config = dict(
    arch='unet',
    model='image diffusion model',
    dataset='aerial photos of the United States (SatlasPretrain)',
    train_examples=101725,
    image_size=32,
    horizontal_flip=True,
    conditioning='none',
    objective='v',
    cond_dim=192,
    norm='groupnorm',
    hidden_act='silu',
    weight_standardization=False,
    widths=[48, 96, 192],
    blocks_per_level=2,
    scale_shift_norm=False,
    attention=False,
    upsampling='nearest_conv',
    init='trunc_normal_002',
    residual_init='zero_last',
    optimizer='adamw',
    learning_rate=0.0022,
    beta1=0.85,
    beta2=0.95,
    eps=1e-10,
    max_steps=12800,
    batch_size=128,
    epochs=16.1,
    lr_schedule='cosine',
    final_lr_fraction=0,
    warmup_steps=2560,
    weight_decay=0.2,
)
Rows from block 5, named by matrix and row number. Rows with one number belong to one channel. Each number is 500 + 50 x the weight over its row's rms, rounded and kept within 0 to 999. All counts start at 0. Numbers have three digits each. After the name is the row's rms in percent of the matrix's.
# convs0: first 3x3 conv (model.mid.1.convs.0.weight, 192x192x3x3), inputs 27-35, a 3x3 kernel for each
# convs1: second 3x3 conv (model.mid.1.convs.1.weight, 192x192x3x3, transposed), outputs 27-35, a 3x3 kernel for each
convs0.82 094:527488407424436449380455508478535423451492507432466574503514451530517473498502525476430450461451482447474526489432411473441466425481520560593542502508542431417424490538618522506491552532456462467533393455476399466409611534552464457420362452455
convs1.82 093:443451482457445527517451493482556509406512550524485567525503479453520546495510646346441615289456665590520467423426479474435476503464527530542459486481504512425559552512554528493459407518490534527554564556500535540441533550497554531488603469397
convs0.83 096:505470458424463475532523444518477442442454525416426453503544512540503529450431489464477461421469551450410450430474457499515520553547519615546452509428499433362440473495522637534435442503564468541448413492448465440421566548499342387506475414455
convs1.83 098:602380384415456503559521547513524552499465471506492539545566560515489462557510565554364510338401586614534478510380343455472490507470538473591561489474456558433459428463516672556515446473528508633458400518556498418506511648517282459467613505387
convs0.84 088:499608435408435391490425438493453475448470576492475561467467536520481467469492514581425439527498514494535541469542465397422420477437458519509486475474557476514521380466497498460393472500432581519495503499466367489509610535480468531526426513638
convs1.84 082:516618413449448432528435528409489499413531557531472552470455493500548493503502495412434523265518666527503551523620475491454460505457549449412488474495514484487571598624520626630510383533473485403655564472533654584397449366555546470533607462472
convs0.85 088:495496465453413422529422454539515586408461611446475539482509553482477555397425523556523538455487582464461533442513487436447434533407419591565553477468529465468502407441437509469412449452467540571455448514457439529501633604439446454480450462538
convs1.85 090:633452419515442496517498555410475569367510526434551508493516479477516454482509498375367572292478611473508487572460384486437467480520558423542521429507482444450510662538489664502509488456487404518504488530556571605575381563568481529511577431425
convs0.86 100:441545500549518478594541506528481503566514500495496530575505524581490462562539580532462512474488561462488575456549592475502520527514516485485500594537525515522567496521553609512441466491461505456540528491537512453476439381467537481527528517579
convs1.86 104:509526418403473450458519527495485444655526459514474553467471499582532485514521555554445485577528614519510528484536442405456442431454474469438437590499458536519530429549617438504507471505472464454569362459574472414435518407501354429521434506471
convs0.87 096:586533502481463468524551552455473489392434565448452535492463460472412478393384501437438531389399548461433520495515602473440484556531518526497486439416566423390519486497469487483398427457412598605580442475458407456464636531545435412497401403518
convs1.87 103:473454422493446440559505524406482515377465506536481511509521517488514504529506519363438533357500630587560550469442412502463437505468505458517494450494471567511509603583574624598568395497514559531567534522575490458501522570541542571530600551485
convs0.88 108:524484472405438508482397429398505583450429483487404430454531542474488478523473422418503559481499535515496482506436442467465536444416507498570599489453454507429386463452460532465457590494463471516438436494464439526554497603552418459510439377477
convs1.88 106:492396524462476549539547511577556507402493538408538561562560462460497483438517521489562583327469599411425594466391511485470520523555502586600457450499500349421558474451500608531506450471497517498421538476403608607451542593433468476500513334502
convs0.89 089:456492533515489472536518501515467456586446444502471474514535517629501501551504496482510507453446536448410517425474555496496527524519519484463430636484448513431465535508478705587502453552581476546552483500475491408415511513524540476489576474435
convs1.89 086:547443476434466459515554541523475482745510438529456508493469487651510458542494519599391441612412475522470491500485492397466471449518564484512504652527463562478469458522563488525539505531532521592505327517592468494583562507447299484532513578484
convs0.90 088:503583416409493416537442388517410418527509498520525563473473520513493485499532535555416392556515421533584503457508402392415398445406416490479510490491516488545509370470541564504493461485441554498443570525474471567529548535481502584536561623635
convs1.90 085:597604463410421517519415433447440450485525553566489525453433461500511527525490487595438502394493540594504477552618504465453494512464471455407488506492552505487561540605518610607464368534494432490615537492393675633382491440556523458503645471482
convs0.91 082:627487463549513475463460525421517512411450464462461523434451401419405408471420444356483510394448436433470451575485449556543443525542532509538536496502536433418447512454419594563633567477515477503489471503437498575444482558572389469495352457442
convs1.91 091:447363437476452476469478474513555540431507521436524497543605549507545569506557537461515560426470514425489567470371421493448469465461467526590526478511506471479504541481487538466527510458532476500449506476443519560573449571436482462419554436483
convs0.92 077:447416460446472452495534429484509368445462402468491468420468432482460452512433418464525457500497451508498499463436481475435451499516465525539516475460545440414507489468510480499570524497435481518474494492478364425470475561595430487531456450513
convs1.92 077:452350422463444518499530527491560556485535582587428491476551518451524610537467570451545589486567470600526428507409418472452491523544575503557545510498568543459565580470399507561478459625521502696609566526354554467408474669525563498395491439461
convs0.93 118:489467457480457484480423450524540561463461551493438475503516523495460478477423445514503540489496578500478501465472502463479518481442459598600566517472486513464403429473487495465429473454450498506443451484460482561561581555439490444460472431502
convs1.93 124:526427434482459514491519559468511501434517487421496470518530428502511434464503500400488541372505590419417441508430438472463508484554581529568479464499484366398520559490498566468468514488483517522490544576556609708584519578513497499527502384470
convs0.94 094:476438537462459462491407362480504475424449492445497484417540509465524465471450417451547477472544497442512459462463526459472504508481417536547560429447461377410399421492544521538493576574563507525471463466437416519506559604508428441452380403533
convs1.94 088:579440437519480461506488446465479583407525545478554453474560523490542473509507423430486502366536529498508442597458453506458490526529480440525600443512501459474440638543398626501486477454592458578533513559474575619421395578560514533494563369411
convs0.95 101:511492468523518451403574535508525476477510538486512510532498448531467485436401471420426496410420519399395479450458540526472475446512484525509431493463493440382445599567529464501448472547506455543565435500466472469429547488534513485502458491476
convs1.95 107:450405470588483463578525538468515531430454516554477549541513500486482485551505535339428564431488593523567567468405459566492467547496559519554468504492427586484435587523542497518537456504482589579523514527559346399542504551470556559450468511400
convs0.96 098:453536521479459489534506451442522564467525453559524440545471550509509486543576517468473531459476445531516444440470530468467548499445465492495510443512493500516513569524596565495449558541529549541425420461562487438508548542487453475496545463461
convs1.96 090:506429432472457555533495526527500458504506537498467536517499476484507545467479553489472524501516572550521450512462423494523564498515571516515450474516574445406515492482533573508387495600588445547489470563527500484455450526508440480459488465440
convs0.97 103:560457473462463517407509597488464482535460514538435507442542485492527467502507485513495482561480479580474529575518474499498477411530538518453469552459505594467475483507552483499518495530524460511531482524499504540517447433427471466409496496459
convs1.97 112:453514626504545566493555537486437451472447482471444496495454436525485487499473505551550427510522478458454404432495615475508553451509545512401401498438468493423469540593638585571538565570533577516458516484532438452558551434402542487491524479476
convs0.98 099:477466471480486504502491494454504541457526550485482485506507601508555609494544572436451528441480448510503455464474450504536497518516480450485439488544501517538479483530607506461467539516495499557496457525465400457477490514467506565468478524527
convs1.98 083:465478536405484645496459512531491444522499520512453530513467486519483574490479578573454449597514468522546546479484506393523632498479503506522487494495541491428498517499573568578520524607559472477454525497515571518490473553558495495555489472542
convs0.99 104:497487534524469494512517499395539559492517414540506434523495515486515446487551523428485492482482426534510437479429515519488533504436439444515520455519450507529513592540578543501452495514551531496476440469626516459504523549516458465500560492457
convs1.99 099:450433444453468510520547526517490472506508534490499540502491485483499530469502584459537493493517556521503395477430440497518509470574577548498433504530571456448542485481532542470386523557583548522464479553514462483453539533460468487455485475423
convs0.100 106:470469489508487476522518489547513514593540515598543509529503487560523503555522487643626601660618583648586564500500512533503504549524499482457473483443459485453458560561558537537550554546565456449439442438423440428416479458450500476459504489472
convs1.100 059:426420452484455472464409403475461480483483501502496490488486472473493476482504507542473445601518435557471352456427429495442460490426440500499534487484536472470508485481462451456404557588546456531565505580641462555655591655669599621671517568661
convs0.101 098:517519514445485508522575486438516546441468387561518395486450493471511496508518429484519560438476382582576454538551495468488493500543518472502481433506473478515464552506533566563625589548540525544457456459481507484486493546527402492459497481387
convs1.101 084:442386483447457568571512521556521449489501552486461508529494489491497647440428515504513507536513432582577494471387458477512550541530549554528464493511566485466501494464493586526466448535535454545476495473333540517493447522481480461396559521483
convs0.102 104:542488481484465407524479452501467506468476436465507457492475500496521586460490464549566548493507336535570474516495485471430391531489491496531571453469445400449419517449469556555666550493468441505470457431380508556583507555502474462370499506479
convs1.102 102:559507567494496561527499435508454502497490578494502496487490528501520694466459481520462478562477322491486469544525534481507526517536470476464565483490612445458541531527454537538525497491507457534449518489320528601567457475524527494472507444533
convs0.103 074:528523512489507508455535533517495567444423504430452525486414500452371460464433517556526588480440481472457512529540504540514476506543529534510579493445510508493527529493464509506503515537541519581561445521503446481482493463517430443519452454493
convs1.103 116:468477502518500477551538480460501492429487495477480462546568548571578567561556518485519519462514528510540539467453479518497483495484475472499482447492484479482451533523550601554567516514556536528508513505519456462525485485482466464476486490497
convs0.104 092:530477513432490522364543595484468472513473583505407537494554470545537500537494479493505478542505540540448553548534476457502466395557516536443463554472580585426464484487533466483519518542537500506506469482460524561537478443472473450438459480497
convs1.104 105:469479569537505523544540577482444471469425455473424535489469426512491448498475487484507472449516537469486467471481573510472520505505595492422403496422423502417471566601621577601553519545440579563512553554554464481558524471418541514482534493454
convs0.105 112:460450464535465418483515488581549542600539517553542553515500509543509506512497511637630624627566579591544596509497532565533493520525478463456453552511459493459473600550542539540527511537539447504515468495487459439423390425429519468430507452402
convs1.105 075:384381521479454451449483425465436494624480476530450484510458450544490480500504546586479496804570476529504483462426461478478437465498456538520493607522527514469518456454465341421424598575477573571442434559576387490622656600505575588575380528591
convs0.106 104:453478467501515503501519510497478530503518517459455485517489491567539553536530543413458599507484492516491467401462469498529476466515468495470430550528494523478457507545555490487494558533533488540493460540459387450469490505495542562507512523549
convs1.106 080:498461522460458626525432485524550507514494541529420521529537510529516541520505585534426487617526531492531517485444450431459558546448488505563473498486507507404471496482577509572508544643568505516393568487456523491496506588482517519507432429479
convs0.107 093:525426464518443445441511525513561531529530449523530519491526526463524511459520494550579575565510410591555508520488501507477449475509448476525442482542484449472486546526570501530638533529588499538533460488546485476474479492483501497406489521460
convs1.107 079:404429547444459558508517483529474419527461499541442515529475473508457625470438594522490383674514358589548432425422513432473534486518530573500448548478553555426501486513558472497474458517503551548400527515441480518589609552420598521469525548526
convs0.108 108:492541506464476520496474519466415488484501552487514548522478574532526602533580591385379457422427479454393474457526500500504513481483511449408415524501481560586570423487533420417480531519498517463460456494442375450485506427402508537512467507568
convs1.108 103:493636568460527545501450451475446466480466508444394456487459490507513532484490511552411424551503515438480503511650579462547546506462464436425488466449503480422451548568546545598533558634571488458556556484563556529515420396512491455546480478488
convs0.109 095:508481502494535510530571496491496520498480536476470508516469462574477469585536524404471530416432530451392487515489541532499496541560510497447564490400501549448468475481464462454446580566541558531534456459432428450459498418448475441467483481513
convs1.109 097:451455468508434412565476419501506512448468516457389451529543496533542512506480466466529530459556593419448495465459444472447433523467448500506510463477511480432477549522475624632535571635567578568508581570530489493498511536494518518517507497481
convs0.110 101:521412418514477493453536555554520591549544565515529536492524515469548526425479448538535600596542553591557544494496460489529482448533522457469460496542497456482425543498538452471546501507537424586554452542502474497456392467462490541447499557458
convs1.110 082:355340612467457542485477441505499488451456479475492502560463482481449534477500579532493536615507470508542558400378519469489491488507427587553420528519476534507502464424550483459544576499470595578342556546474442518636588527379617573505556574581
convs0.111 115:541469548477482504407481511429470453465464407505466489478466458460461487467414483504484404519484362554493449541499512486475497453506500493538569447526570418394454505483538524521618523488549493462474473463504520533462536528553523486475477489486
convs1.111 100:534490541499477507496518457528500484464508518476508473508538496488518568475481547463561468440505449604527332533477554532489502487543519483461478470469531443390472569586537572490446479485581513535459508517377518566482436517470467432416524371387
convs0.112 103:474492489488505522554534526464502514453519526485475470510495538548567565501556542395409472422457446520473432479494469527556517526534521476475417494530472496516478508539608510460480530498478525560481468546483413456461517522437511571486493510504
convs1.112 089:443462498416473613530460512539522485494512567485442560539497508522514591488486595554484513560522535537537550491484477410510603505461511522548512473513577474435531528474532599572471519604536463505484535486500548486457428523528478474527497469514
convs0.113 090:482468474458482475518529515455505540480532546500489467488528621488557635442494525401436484450448434510449406491485489469493456471503478484503479514548496510518491463456476505475495471462443413392401439436379503502502512484452482504468492481475
convs1.113 087:480514567404484566455471539519501511511491534510483526534489525502484553476481524516444470552481409541562547482517523431518552487503517537530558531508555536491514498515505529577572503542532461473475505497484574563545499505536527517526529524539
convs0.114 095:453463460516491460493489469569569595538525546531454443524502525561552539540540508593606653581577605542516534479492514512517497494480466509509510502494511491451432582529504559509463583554539523541491447516504397416479474457436473480482461415459
convs1.114 065:419404411571505523542462546549524559491484519460459526603523505576524487536513526501444577594539578412500577448399365511480483531465499556579522481497500489441504528452469571518506680598517549594535499542580380434553515597538496534516373406486
convs0.115 107:520493458516522529516516575514510500467510533452471515558508599549514616518495530437403423447432406520477463530502446537508478499493526489492472448478513438455506505538599503496595509495484546512403560534385573552515493470386512523414525528511
convs1.115 104:460482553451506600524531530503526535470493566487452547526532546490510602460458562508502498528484412548526504461509533429534603492517534493545606477500613510471566542517453559573484474546478481506470505470418495462443458492536508453486532506523
convs0.116 099:473477479493492529505491527467469503472526545492488500508485558536564617497560568372380452413438444472410412473514479523538507505515513458441406514539483544557523461511572488462496521497459459483458447509455407456469488460401514573499482517527
convs1.116 086:426523553412495594464424479503487476514502544463417497525478494533510561489482545546466477598532493480518536468544545405526590477456490502515517498494540482429477540510525545574531575624573488487523533481527560535524453485521520492537472467502
convs0.117 061:543500483456426474428447534520462496429428495479475548463396438377337383394362434510468500427409455445446510564516459475454449431460523487452485482494526500556581491434423476444407466447427458500529459486478476506461430419443425446491450493498
convs1.117 110:492522489521531488523518462428462469435473466464475454497536517543559539554572527491473495494497510511509497499517491536532490508497447447473474465492470469483452534545536543517532538516532513504536514513537492490510443452491485505507491511494
convs0.118 101:541436474482477485403566559533453491578445487555441525425498397496492426491489473475517509554452459567439512537514474498502460431575497547425483564424489598437496547563571499545542508534508412539509457526499474536523436424498495465466485516544
convs1.118 102:474443662551500569503483499539490474568512542521463494518492440578541519538495483521585487549576525409488449462430632514455553500454533578469389585501489537441434487535649493521521584615574553566394486474462414429546586513381544527479471484462
convs0.119 087:473424463460462439512540515457513525501524511506488476475517601483551619443474513430490522477476403522487432510473480474477435479513478458470459502531467482507481483473495536511544485464442410414427426420369518514507465473470471491424490489463
convs1.119 082:447460570400476588451464522535510526541499543529495535543500533513494589477477541523478465590503380547570564448454518423501555491498491554535564555519562548503525495518508503563581506536544483483454498490429557560508526527523522518511511527555
convs0.120 087:548496511492476445518418404458430481471457421480442424450484592458486506458434423529503508502489455509501449539471499485485457493444430440430502501444414410413367506504510615546541531472474457436441499482456581603539491473428466464435479455442
convs1.120 071:632491519415458533453499506486414462509468486445511489511513479524507542435519515597455445521477420522539490550509538454508540438531516497474543531507568395455572510591519508484449424428447343431406461511458607663562496495503478521575538465581
convs0.121 100:508531475513490525555555490455491519466463380512524436558472493539483427544531458467463464440435395530579493493451432527505523532507482472458482469475421492505501567561627562558553525543560561528458457497612508481525536522499474458468540494440
convs1.121 095:483467431497495529551531489492476468503498577502471537513509502497514569503494565505532569518488544551486370498450410480509520500533533535520461489526616489457526517488480537501368488547564562563493486512446464469406605603517522486406520503394
convs0.122 121:537601548458473483420439515465384472469479548517523571438444559474490524525537518514471488486534524478503587570629536411429480413422505509460470497513582539520539443453505429464498473445417570518525539510485486535499539425477550557546444556592
convs1.122 115:593715573549530466551471471443397430459448509469419466481456486506512505478489462553436400469470472436470456581718604515531479520471481381301432483459505558517496601660543554594485483530477406365552488446493516491482374294464512460483571558487
convs0.123 093:489519513455481526484519508524563557542564504537483518632553534601546504617588556487521622487504568523481542498479571438480537454490470540522519524471537499433500499481527517484447503519496555477510466512558433466496575444441477472522442462511
convs1.123 089:526591435543506459588447508539498477551491559517415601519505462522489477505450514602495565550474594524459466506552431509509479522431551505486483498469556522398479448479456524546357486593485551490572460462600477424522560514568462449483486474370
convs0.124 093:500460433464492465464550476542526512536496477525500504559542516519510503504511490577589602576536576598527570542483469518506459509543475514487472515471484535482492595551517522537528527551537484513524435476490455456457550508522496481514544525511
convs1.124 065:480432479569471451669540440500496494536497542611491526527513471545518502595501497535559593560509559586498477517452449573505441602532498517540483513517542579499474485435487533500410511569516648657514500533534313366545588602493511510496438513444
convs0.125 110:568513449435460486481473518483482470507448418546514513419435457429449464465450415552523557542478380590565553635554472475445473453449533450452494459499491495524559411430511513524595516532469528477545557497534535491524462446534511551544547569556
convs1.125 099:499642571452524552605491415529497444466494567547477464533502481472515602500481477607598448497510434660569461460623576476551525545483429488410463468519594567547484441512535554523460369467545532433466526474370524508447551365450497471487637600507
convs0.126 102:512557531455399429607529442495495528596482347547515417558540547572475439464502501496564567464467478573467448502559568448468508504470466516477463640512406526484460513495478705609551449571630567532520432476523611476466587551519499456450642513364
convs1.126 097:582480512400440453546550540555470455683471439525444519521474484585463443535461502687484403520449474580497472491494534481509463483530573520462448625496460528440470376496559529521451459537537547560400360520535500507515632476395272442528553540484
convs0.127 098:566459435509529503467455485563550559495514538443440518474505580462474534491433459667609562604561569524490559543490494541553517479469456471499550514496531424441419439477523545530543409430499489413429511452506529505445573508472566550542467468454
convs1.127 084:604501488442478536447458448446428417468486469487493474510519469468499515438514554541518469458482484624515407555491485506523509405508520503461475501512551457496582485552558517445393417474466487481465506548547560605612569554560519523589586513568
convs0.128 097:401558515465491485539479532436444589531486495558497449458346473468435477455511550489420508502476519527490494429507535469494503522428473453452521512474473541506505539451424578530461470521537568548511489514640520507594527507529528506603579500555
convs1.128 097:583505475480447493474480549517450453508527517478518515517462494512503490491525535580460569492538585478530499558547458504502504470504577478431422496525532448477534508497515554486425512560523421547500437524516509492503436434507457496483470479490
convs0.129 096:497568462504490482534428426552383566535501576542554591469427506485501496484503477613455467548560502503615585572607488484475508534425476448431486455486554434536562465524601474462457449452415504523462519558549459562555497465489488550578442519626
convs1.129 099:585591413495473449543455422447408488446494551532526503461451513485513516512516492591425532457505573558499430565654459516515454510486449416370510472492580484488544601625502603538413391485512375455522495528485593582398407364543516473557596482480
convs0.130 095:448467544471443505497439480474429507482442516467410457471488420498503445525480411513517491491491506476479500499502477463448472491474458464472593480473602467421516409431474388440488470510482530550556481496525487541587483495554477460549468429568
convs1.130 095:547456451521420440549445499459483520467481501568456477427460460436455471458432454446459499455477476507442514554524472519460456550465483426432529451449522452442532625537439532538498395505442455537517546548474581528405428418514490461529455430541
convs0.131 098:441448527553456507514443547462458533519537543515496439550540569506496550439449536434411508487481523510467435450462496507442515530408463476455518499520514498490450508503411500468466474445494503493536497476502618526535549461512524426477484453492
convs1.131 095:533489530503476504455531491482426474458530520391598521489486478475513480446538519514522506439515518437520464519484507509495471490591510472450458487525499381467516534535560502371467610417521466491455480547491515644645424520523469534495445439421
convs0.132 098:511423521621503480388565521545460471560433427507461479485450385496467451502529489456526488560458449547453502516496523569484477475552480518377417555433445563449467653576554481516554498506452479554542583543528499510515442447537628496450494479470
convs1.132 106:449395587624512505412478509508466475677518517585462520493484445625536510572494499457501543716554515400454493490430573499460509438464539497470425649530530589497498559562565353480489569565463548618437439490429392436483522516412585544482363503513
convs0.133 097:469536547608429457557472454514471489533455372530515457512498508503447453456465485518599625497505522562509489510574575540482524529489533466439450626494423480486458576518481619579569539570597572578560548485465586481451535547567598520489546502404
convs1.133 083:525463537525451404461513521528476494736476425522429485495468522639481458533466491614479421716469428503465508516517537481468411450516550485475519678519474499456502463526526357476500549516478511542420392533519476528521544436452453536548412540522
convs0.134 091:434504460565493424433457499521409420506482445525543514521423428500475441508504436557503515600556454583609586540543477520456417486473524461404431462492500535570538579501459472510594528503426529503540606480450404442519439444536627595507479544572
convs1.134 080:484639548605456437465410456397441490527511536629443465474461490527534552567498468497546529701532395467402449564638523541493425480472458430406515507535563543534540585527393345461491554524377497481617596565421447580521456385557707546492381553577
convs0.135 090:435496497564499458432457527507418427458437475529487503527452457513492451526519481508427467571558533569557589523533514484482467492513562460415394466489540468474477574538526451497509496473378562528550585534526381442435503430496560516435340432496
convs1.135 080:495553426682504422524467543462491511504506503555450495540497499553531490569492515473470581556499533458405413532617475580510414491477524419443499509513499544492553667615521424501519508539455513527658537520473406458457410380543658553477405480437
convs0.136 093:494538500431468458586502497470471558571502415618483422539461511571491395540569507528466474565550507642536489499486529427469488549462434443450481534487436554506484543517591675583534484571576605490494495501617499462520530502492511531523630527530
convs1.136 082:567526459456451482545497607556483447618507475519468539526471470565511442510501609643466461481490580570462400517559500483483494485503617496451432547527530499462597432522514553515371443538513516542523389534512531505366603460491371467512547492458
convs0.137 109:564521429505537503478508463505519465508456356496489526425422432426469448453478430575552522578487387605565565627540430568521495495494476429449442454488469465478513519538615506522604447485489522483526552530623548494481448486549545528483545493410
convs1.137 100:490518524457473576540485424480483384514512556538488512529499433512513618514486583535615496533535494602553378471509542468478525503489462519433369514523601525504531480548614506494407402480536562520482502493377509505419646500449519469454535528473
convs0.138 114:611569536535500512498484521485405433486453482429458476540529538516505527504561551479447423468468490471478563612622545541510485470477492526440473583479519531496549414422442393379395448436423535499484539560533519574600537405373552509512479504574
convs1.138 114:586680642543573531489480470497433449498481516461431493485475468508503491477462467525433414484458470455431450584676622534567521474469482467409464498475520490461499527559534571570480533578522484477497439401442457378416456420477477461510512474469
convs0.139 105:544459519512454548568494488404433522443455445514508413507488487461517541423485530449528463384485423494537427542456450528470500557492496449458558444470460490495459528490562543528578512491541491526474463458517559475485518550520481488489562530475
convs1.139 094:560457546444462511496540425525428481483512563481553475487488502481510563477511508545572510460537466518572401555457523491510502491575461513427460486522599443499507496497512600474416515451609463556427494532375522567438441525478490498424547470435
convs0.140 094:513502524541516521504502508526490430493504462490481477476488522474492505490466485504503442507521482480481477523504478510500478481474454471500478480507481483476454453430447457452436491476472427458490527544537581577535484486461541529509571544524
convs1.140 138:535553549543544517515521501455471484476490481520522513500535521517533526538567557511481488536506490530509491535558548545549532529529508471512524509525511529532521538530506479481496472473475484493525525526544506513517445503541540545541517510506
convs0.141 071:513463398484449417484467450524481477433415428460438473481443460449397396475420437514474472402387416390390450503409371480403348491452405489495527454458510522484508563537501571546507531524522547563585488514522467485465502480536457455530472473487
convs1.141 114:494497458506517463512528467475492494473499499500494473552582562582589569575576532499512541493525551522523509485477450505514469476498466486505502488515509503507488531530518539506508495493517491485496476487505460470506479476482479490487493499493
convs0.142 096:450548567494495500602446494490512581547479466577504378513444479497460438443501483512511502465513516495498426468506515495505487544428435426451509484471455538492450549484413638564483544539587540555479458498565524460520513560532524537579605495488
convs1.142 090:610445401475458439493510539569473483544528497488524473507492495525512475499520491593502517524576564478550514595508409511521477506528565516496478511536523455503522491476481579480444549558531393571463419510484492481509387479468413485460473478520
convs0.143 092:550518465419452451493472445526402431455486502508535557495436511507473452451491472557448469532549519588600603548534471489489468461460493491406394492477509519535583438466515562498424433498442578511503576531510494468433610467481526531503537534548
convs1.143 083:625630423507426474627469505439437461428459526611466503532480487508496484567492524549386425332418536651496398564639469558490465524450503406369450451493534592530522568672607648594442343492502455465583453532539514511416423348507449478506597586459
convs0.144 099:507481474443504450393530507534516493519507549579522556586570565581499510505497564579480484570507565638563589530502559484499479488566511579548490530536569517435437430481521437442430443436403472473510435423468444477478531484481476438452402415467
convs1.144 076:424448491502465450489468530527504465503489512521439538534507482499493506472468589484498512470508581558487443487525532443456454424449542528487432545503513579507605551547518424485422359435360422446495494522480564576505458455472612560525691627567
convs0.145 093:483526470512480454496502490446529638514555547509469446489442504413446505383503532514470528512523574490427481441544531510530515526492455511538533489477519514465516557480446529468429514526556480542508399496584445466530514496466537559597524497540
convs1.145 085:471463494496457486476466592543485517512491530509515580504468514498474496501517575573459631516499578505548589481488479511472512494464603545492431507483494459468519468487467480479464527553524455443422484508561482477576496486447509535445432507501
convs0.146 101:450574485412425467462399492466374562504477569573512520511341485509453508525556561551397518532463571517454517482551521413451482465409522520453490566497559612555552446409412485455446500498464554499487475492527435464536555412486526510619430415547
convs1.146 105:592678519493517467493477509459416428454458499420439490484432434494496440472500449594408468447459503417499496577670543516523483508483525385317395457433473452451488527599524559613492552601497439415595491440572546490554370331464462456485487490477
convs0.147 102:491560474454424439464399491504415600498521611559573577439362562463449544500542565600453531551528591522530601516588507457436465495400495475442512509507612608559586406413449422426442458470457478506473473488502438500515503431465517534606476482563
convs1.147 101:558616543487496503485476500436391421418460492441512517471419426459484461464531486615405458508504527467545533573649576504518504489485506400344406458459496475501539525570534514538488474511477415368464492460503544543544375332440503480522534517526
convs0.148 097:476537489455485487454499473475488519513515489494450446568458407503443430471502491456417519481459528474439490441554546438501534433494515557486460476473532486466541518521524545492476556540537449464454401508531454489483491430427490530556478529505
convs1.148 088:446495486451495483497420494597565510539520552517472608525531536516521553499508568591531607495535604575585539439500482453476493514407540559500455532481516524449459455517541527530431490573491386410443458432502539450566449410471496465499543516458
convs0.149 077:524529515558483506542520493539524601547537557550523519421466554429462555410421484559541601565544584554509496503512569527465529543468473512490487572511516515485509451447421425390403398433444416439465445467472521490500496466488521548583563533521
convs1.149 082:451444556351397521394482575513459462521443461560547555545493498488467513477515556638481439606491450680667601420457540419446515428495553554473472577486492559532571415513535438535560408462476440411390476524481548595567548451414534543506551602618
convs0.150 094:530575578628494451499426379588501476599456393526458452491432443530429421509447476589597568538500460510441456533571529530500467527482447503460495619492436472461505525463446585536534564549532497523542617524497578502499489569610606516484478428432
convs1.150 098:556497522551488466426479479498467482711521491550444467538525509686552502534463429619503476779519478564462480528502488466496478469514503468497529652548526527485490487533508349465474517518484459506456377480474447491493558508521474503492365490506
convs0.151 102:564542589573495477658468439558481510584483406544456376482488523538479504511435462554545518531531474539463438499516521515510522622520466455475509500449429531444420430403419667574567552515524479529495522499499598523528494565550492505527577480470
convs1.151 112:544482508362474479462536501611504510637520516478463469588555550630564564474472469732540495605488434489467449500514491366494485480565542581513548594524542485477514396479464457487476526542526385482456410492497516546609522492509358452498452498538
convs0.152 091:414459541719488475569446465563450430614492401611554493534474451511446475543511530348403405519495422549585552415515541525471521567485500527476437591502432538488468621514486560511551549523495502556537624509487591479481456553546674543429555471418
convs1.152 093:505486496541505452406527519585483467689518476586479459530500510664546531565472453626498464812534450499496471469516531426475454447546538524473503662523498577495477461531521319465518544501486371495520388478501403493525479479494525525496357480512
convs0.153 072:522486472520484476514481466486476473478496489496511528480471511433448481454438468467465458429455449447478490471467467464464456464453444467454472494500499478495505518474464514482478481477471435440444460467445502512466440417411473473473468491473
convs1.153 081:503510531482519519478513489463467488472487495464478471520542542542563577534569551483485504502514514500542532504514507507528496476495452491491504510519519488509500487514505456466502481486513451453453480487477501503492442450452502517499493525518
convs0.154 098:563483477479476529520552534536509516471466519478492501560476467487383433488471540493477500444439528485459499566454500531445494553532527557526575445434554484484520446430405437405382534555592554544537439443468428425464517452484389396496460483519
convs1.154 100:473481434503472379548520453499502526452452490447408456520538540538536501523500463503526510432528611467473490470471411487473402480483468498498516472478490481453474504511499638633533568607553568565498519556579486465486525525511522528532593563494
convs0.155 108:468556480638535475421459475437424426582508410569529530546530517555544508590551537408421436541471425521499544486525487525475496465451440462437439564533489585541525558543580488489530509477424484437505570499545499466474396367463692559487495481511
convs1.155 124:459593584556537546389439464507446383634528511513456495456406395595534531530506546488531453660545488398408372503600619473511532419459483513384363607519532505470512533594589379467453586584528450413519440474447490532463492355456567490482393478487
convs0.156 116:419445507467457497527495498475503493519514447547555498483478486588567536592611581474499512504516514529540512412431478450461503508493530486500532493477458459469446552551581610584611615619643461461447488510518476461471422441506475484508507490453
convs1.156 164:500503530442439435447442421565557562544532542485494502557550572548547558514520502504510509464482471427507528519503510444433427443420413575567566539529531488492480468461457518521517577552547439447428438427401466458451449475465428443430454492453
convs0.157 117:613512527562478536473421534495445453547440430489420465485480408506477437434457455464471444513449414508403447487527536486466505449453488542470472523449486515432456504506565620560603511538567460487539484519562530540499518479480562509488534500459
convs1.157 115:508544579441494505419497492535488463636563519541514499508476452580536535523495531628590474574559495538527399456522572413464495393486540520427421587476480549411453477555614507526546502530576479478473373452505484543635554477446434447473553476426
convs0.158 095:502523591500405458618456453477501580564482386535475358522471479515479457396425438462503536406452433514476396495531570475472487554453434490460507583497424510479439485432385656580575450539593524524479433446491562461499552579552495485522613449400
convs1.158 098:614503537380454454459553562556470483638513484484487430528477498569479494487474456661536480536506403550589519548496540460500475460551575528454476608511489465475468400477485502492514509501539441509452377469456532519576570512449352444455523545558
convs0.159 094:494432446486464493463511545511509504517519446542568570499463485477524549513553448507496529499428351524533550535492472537488480518566603497493463505544509496507463501433495468523739561496454515556528457418491458458527413505537500523436438486443
convs1.159 098:404457589462496594513467422525496434489505567483487476496460469439510690475479541522561540585523357527517461411449575469487524521510466543499464496522602484493527489470486477469475524524510540565500563509303528580562551549474576508425550535544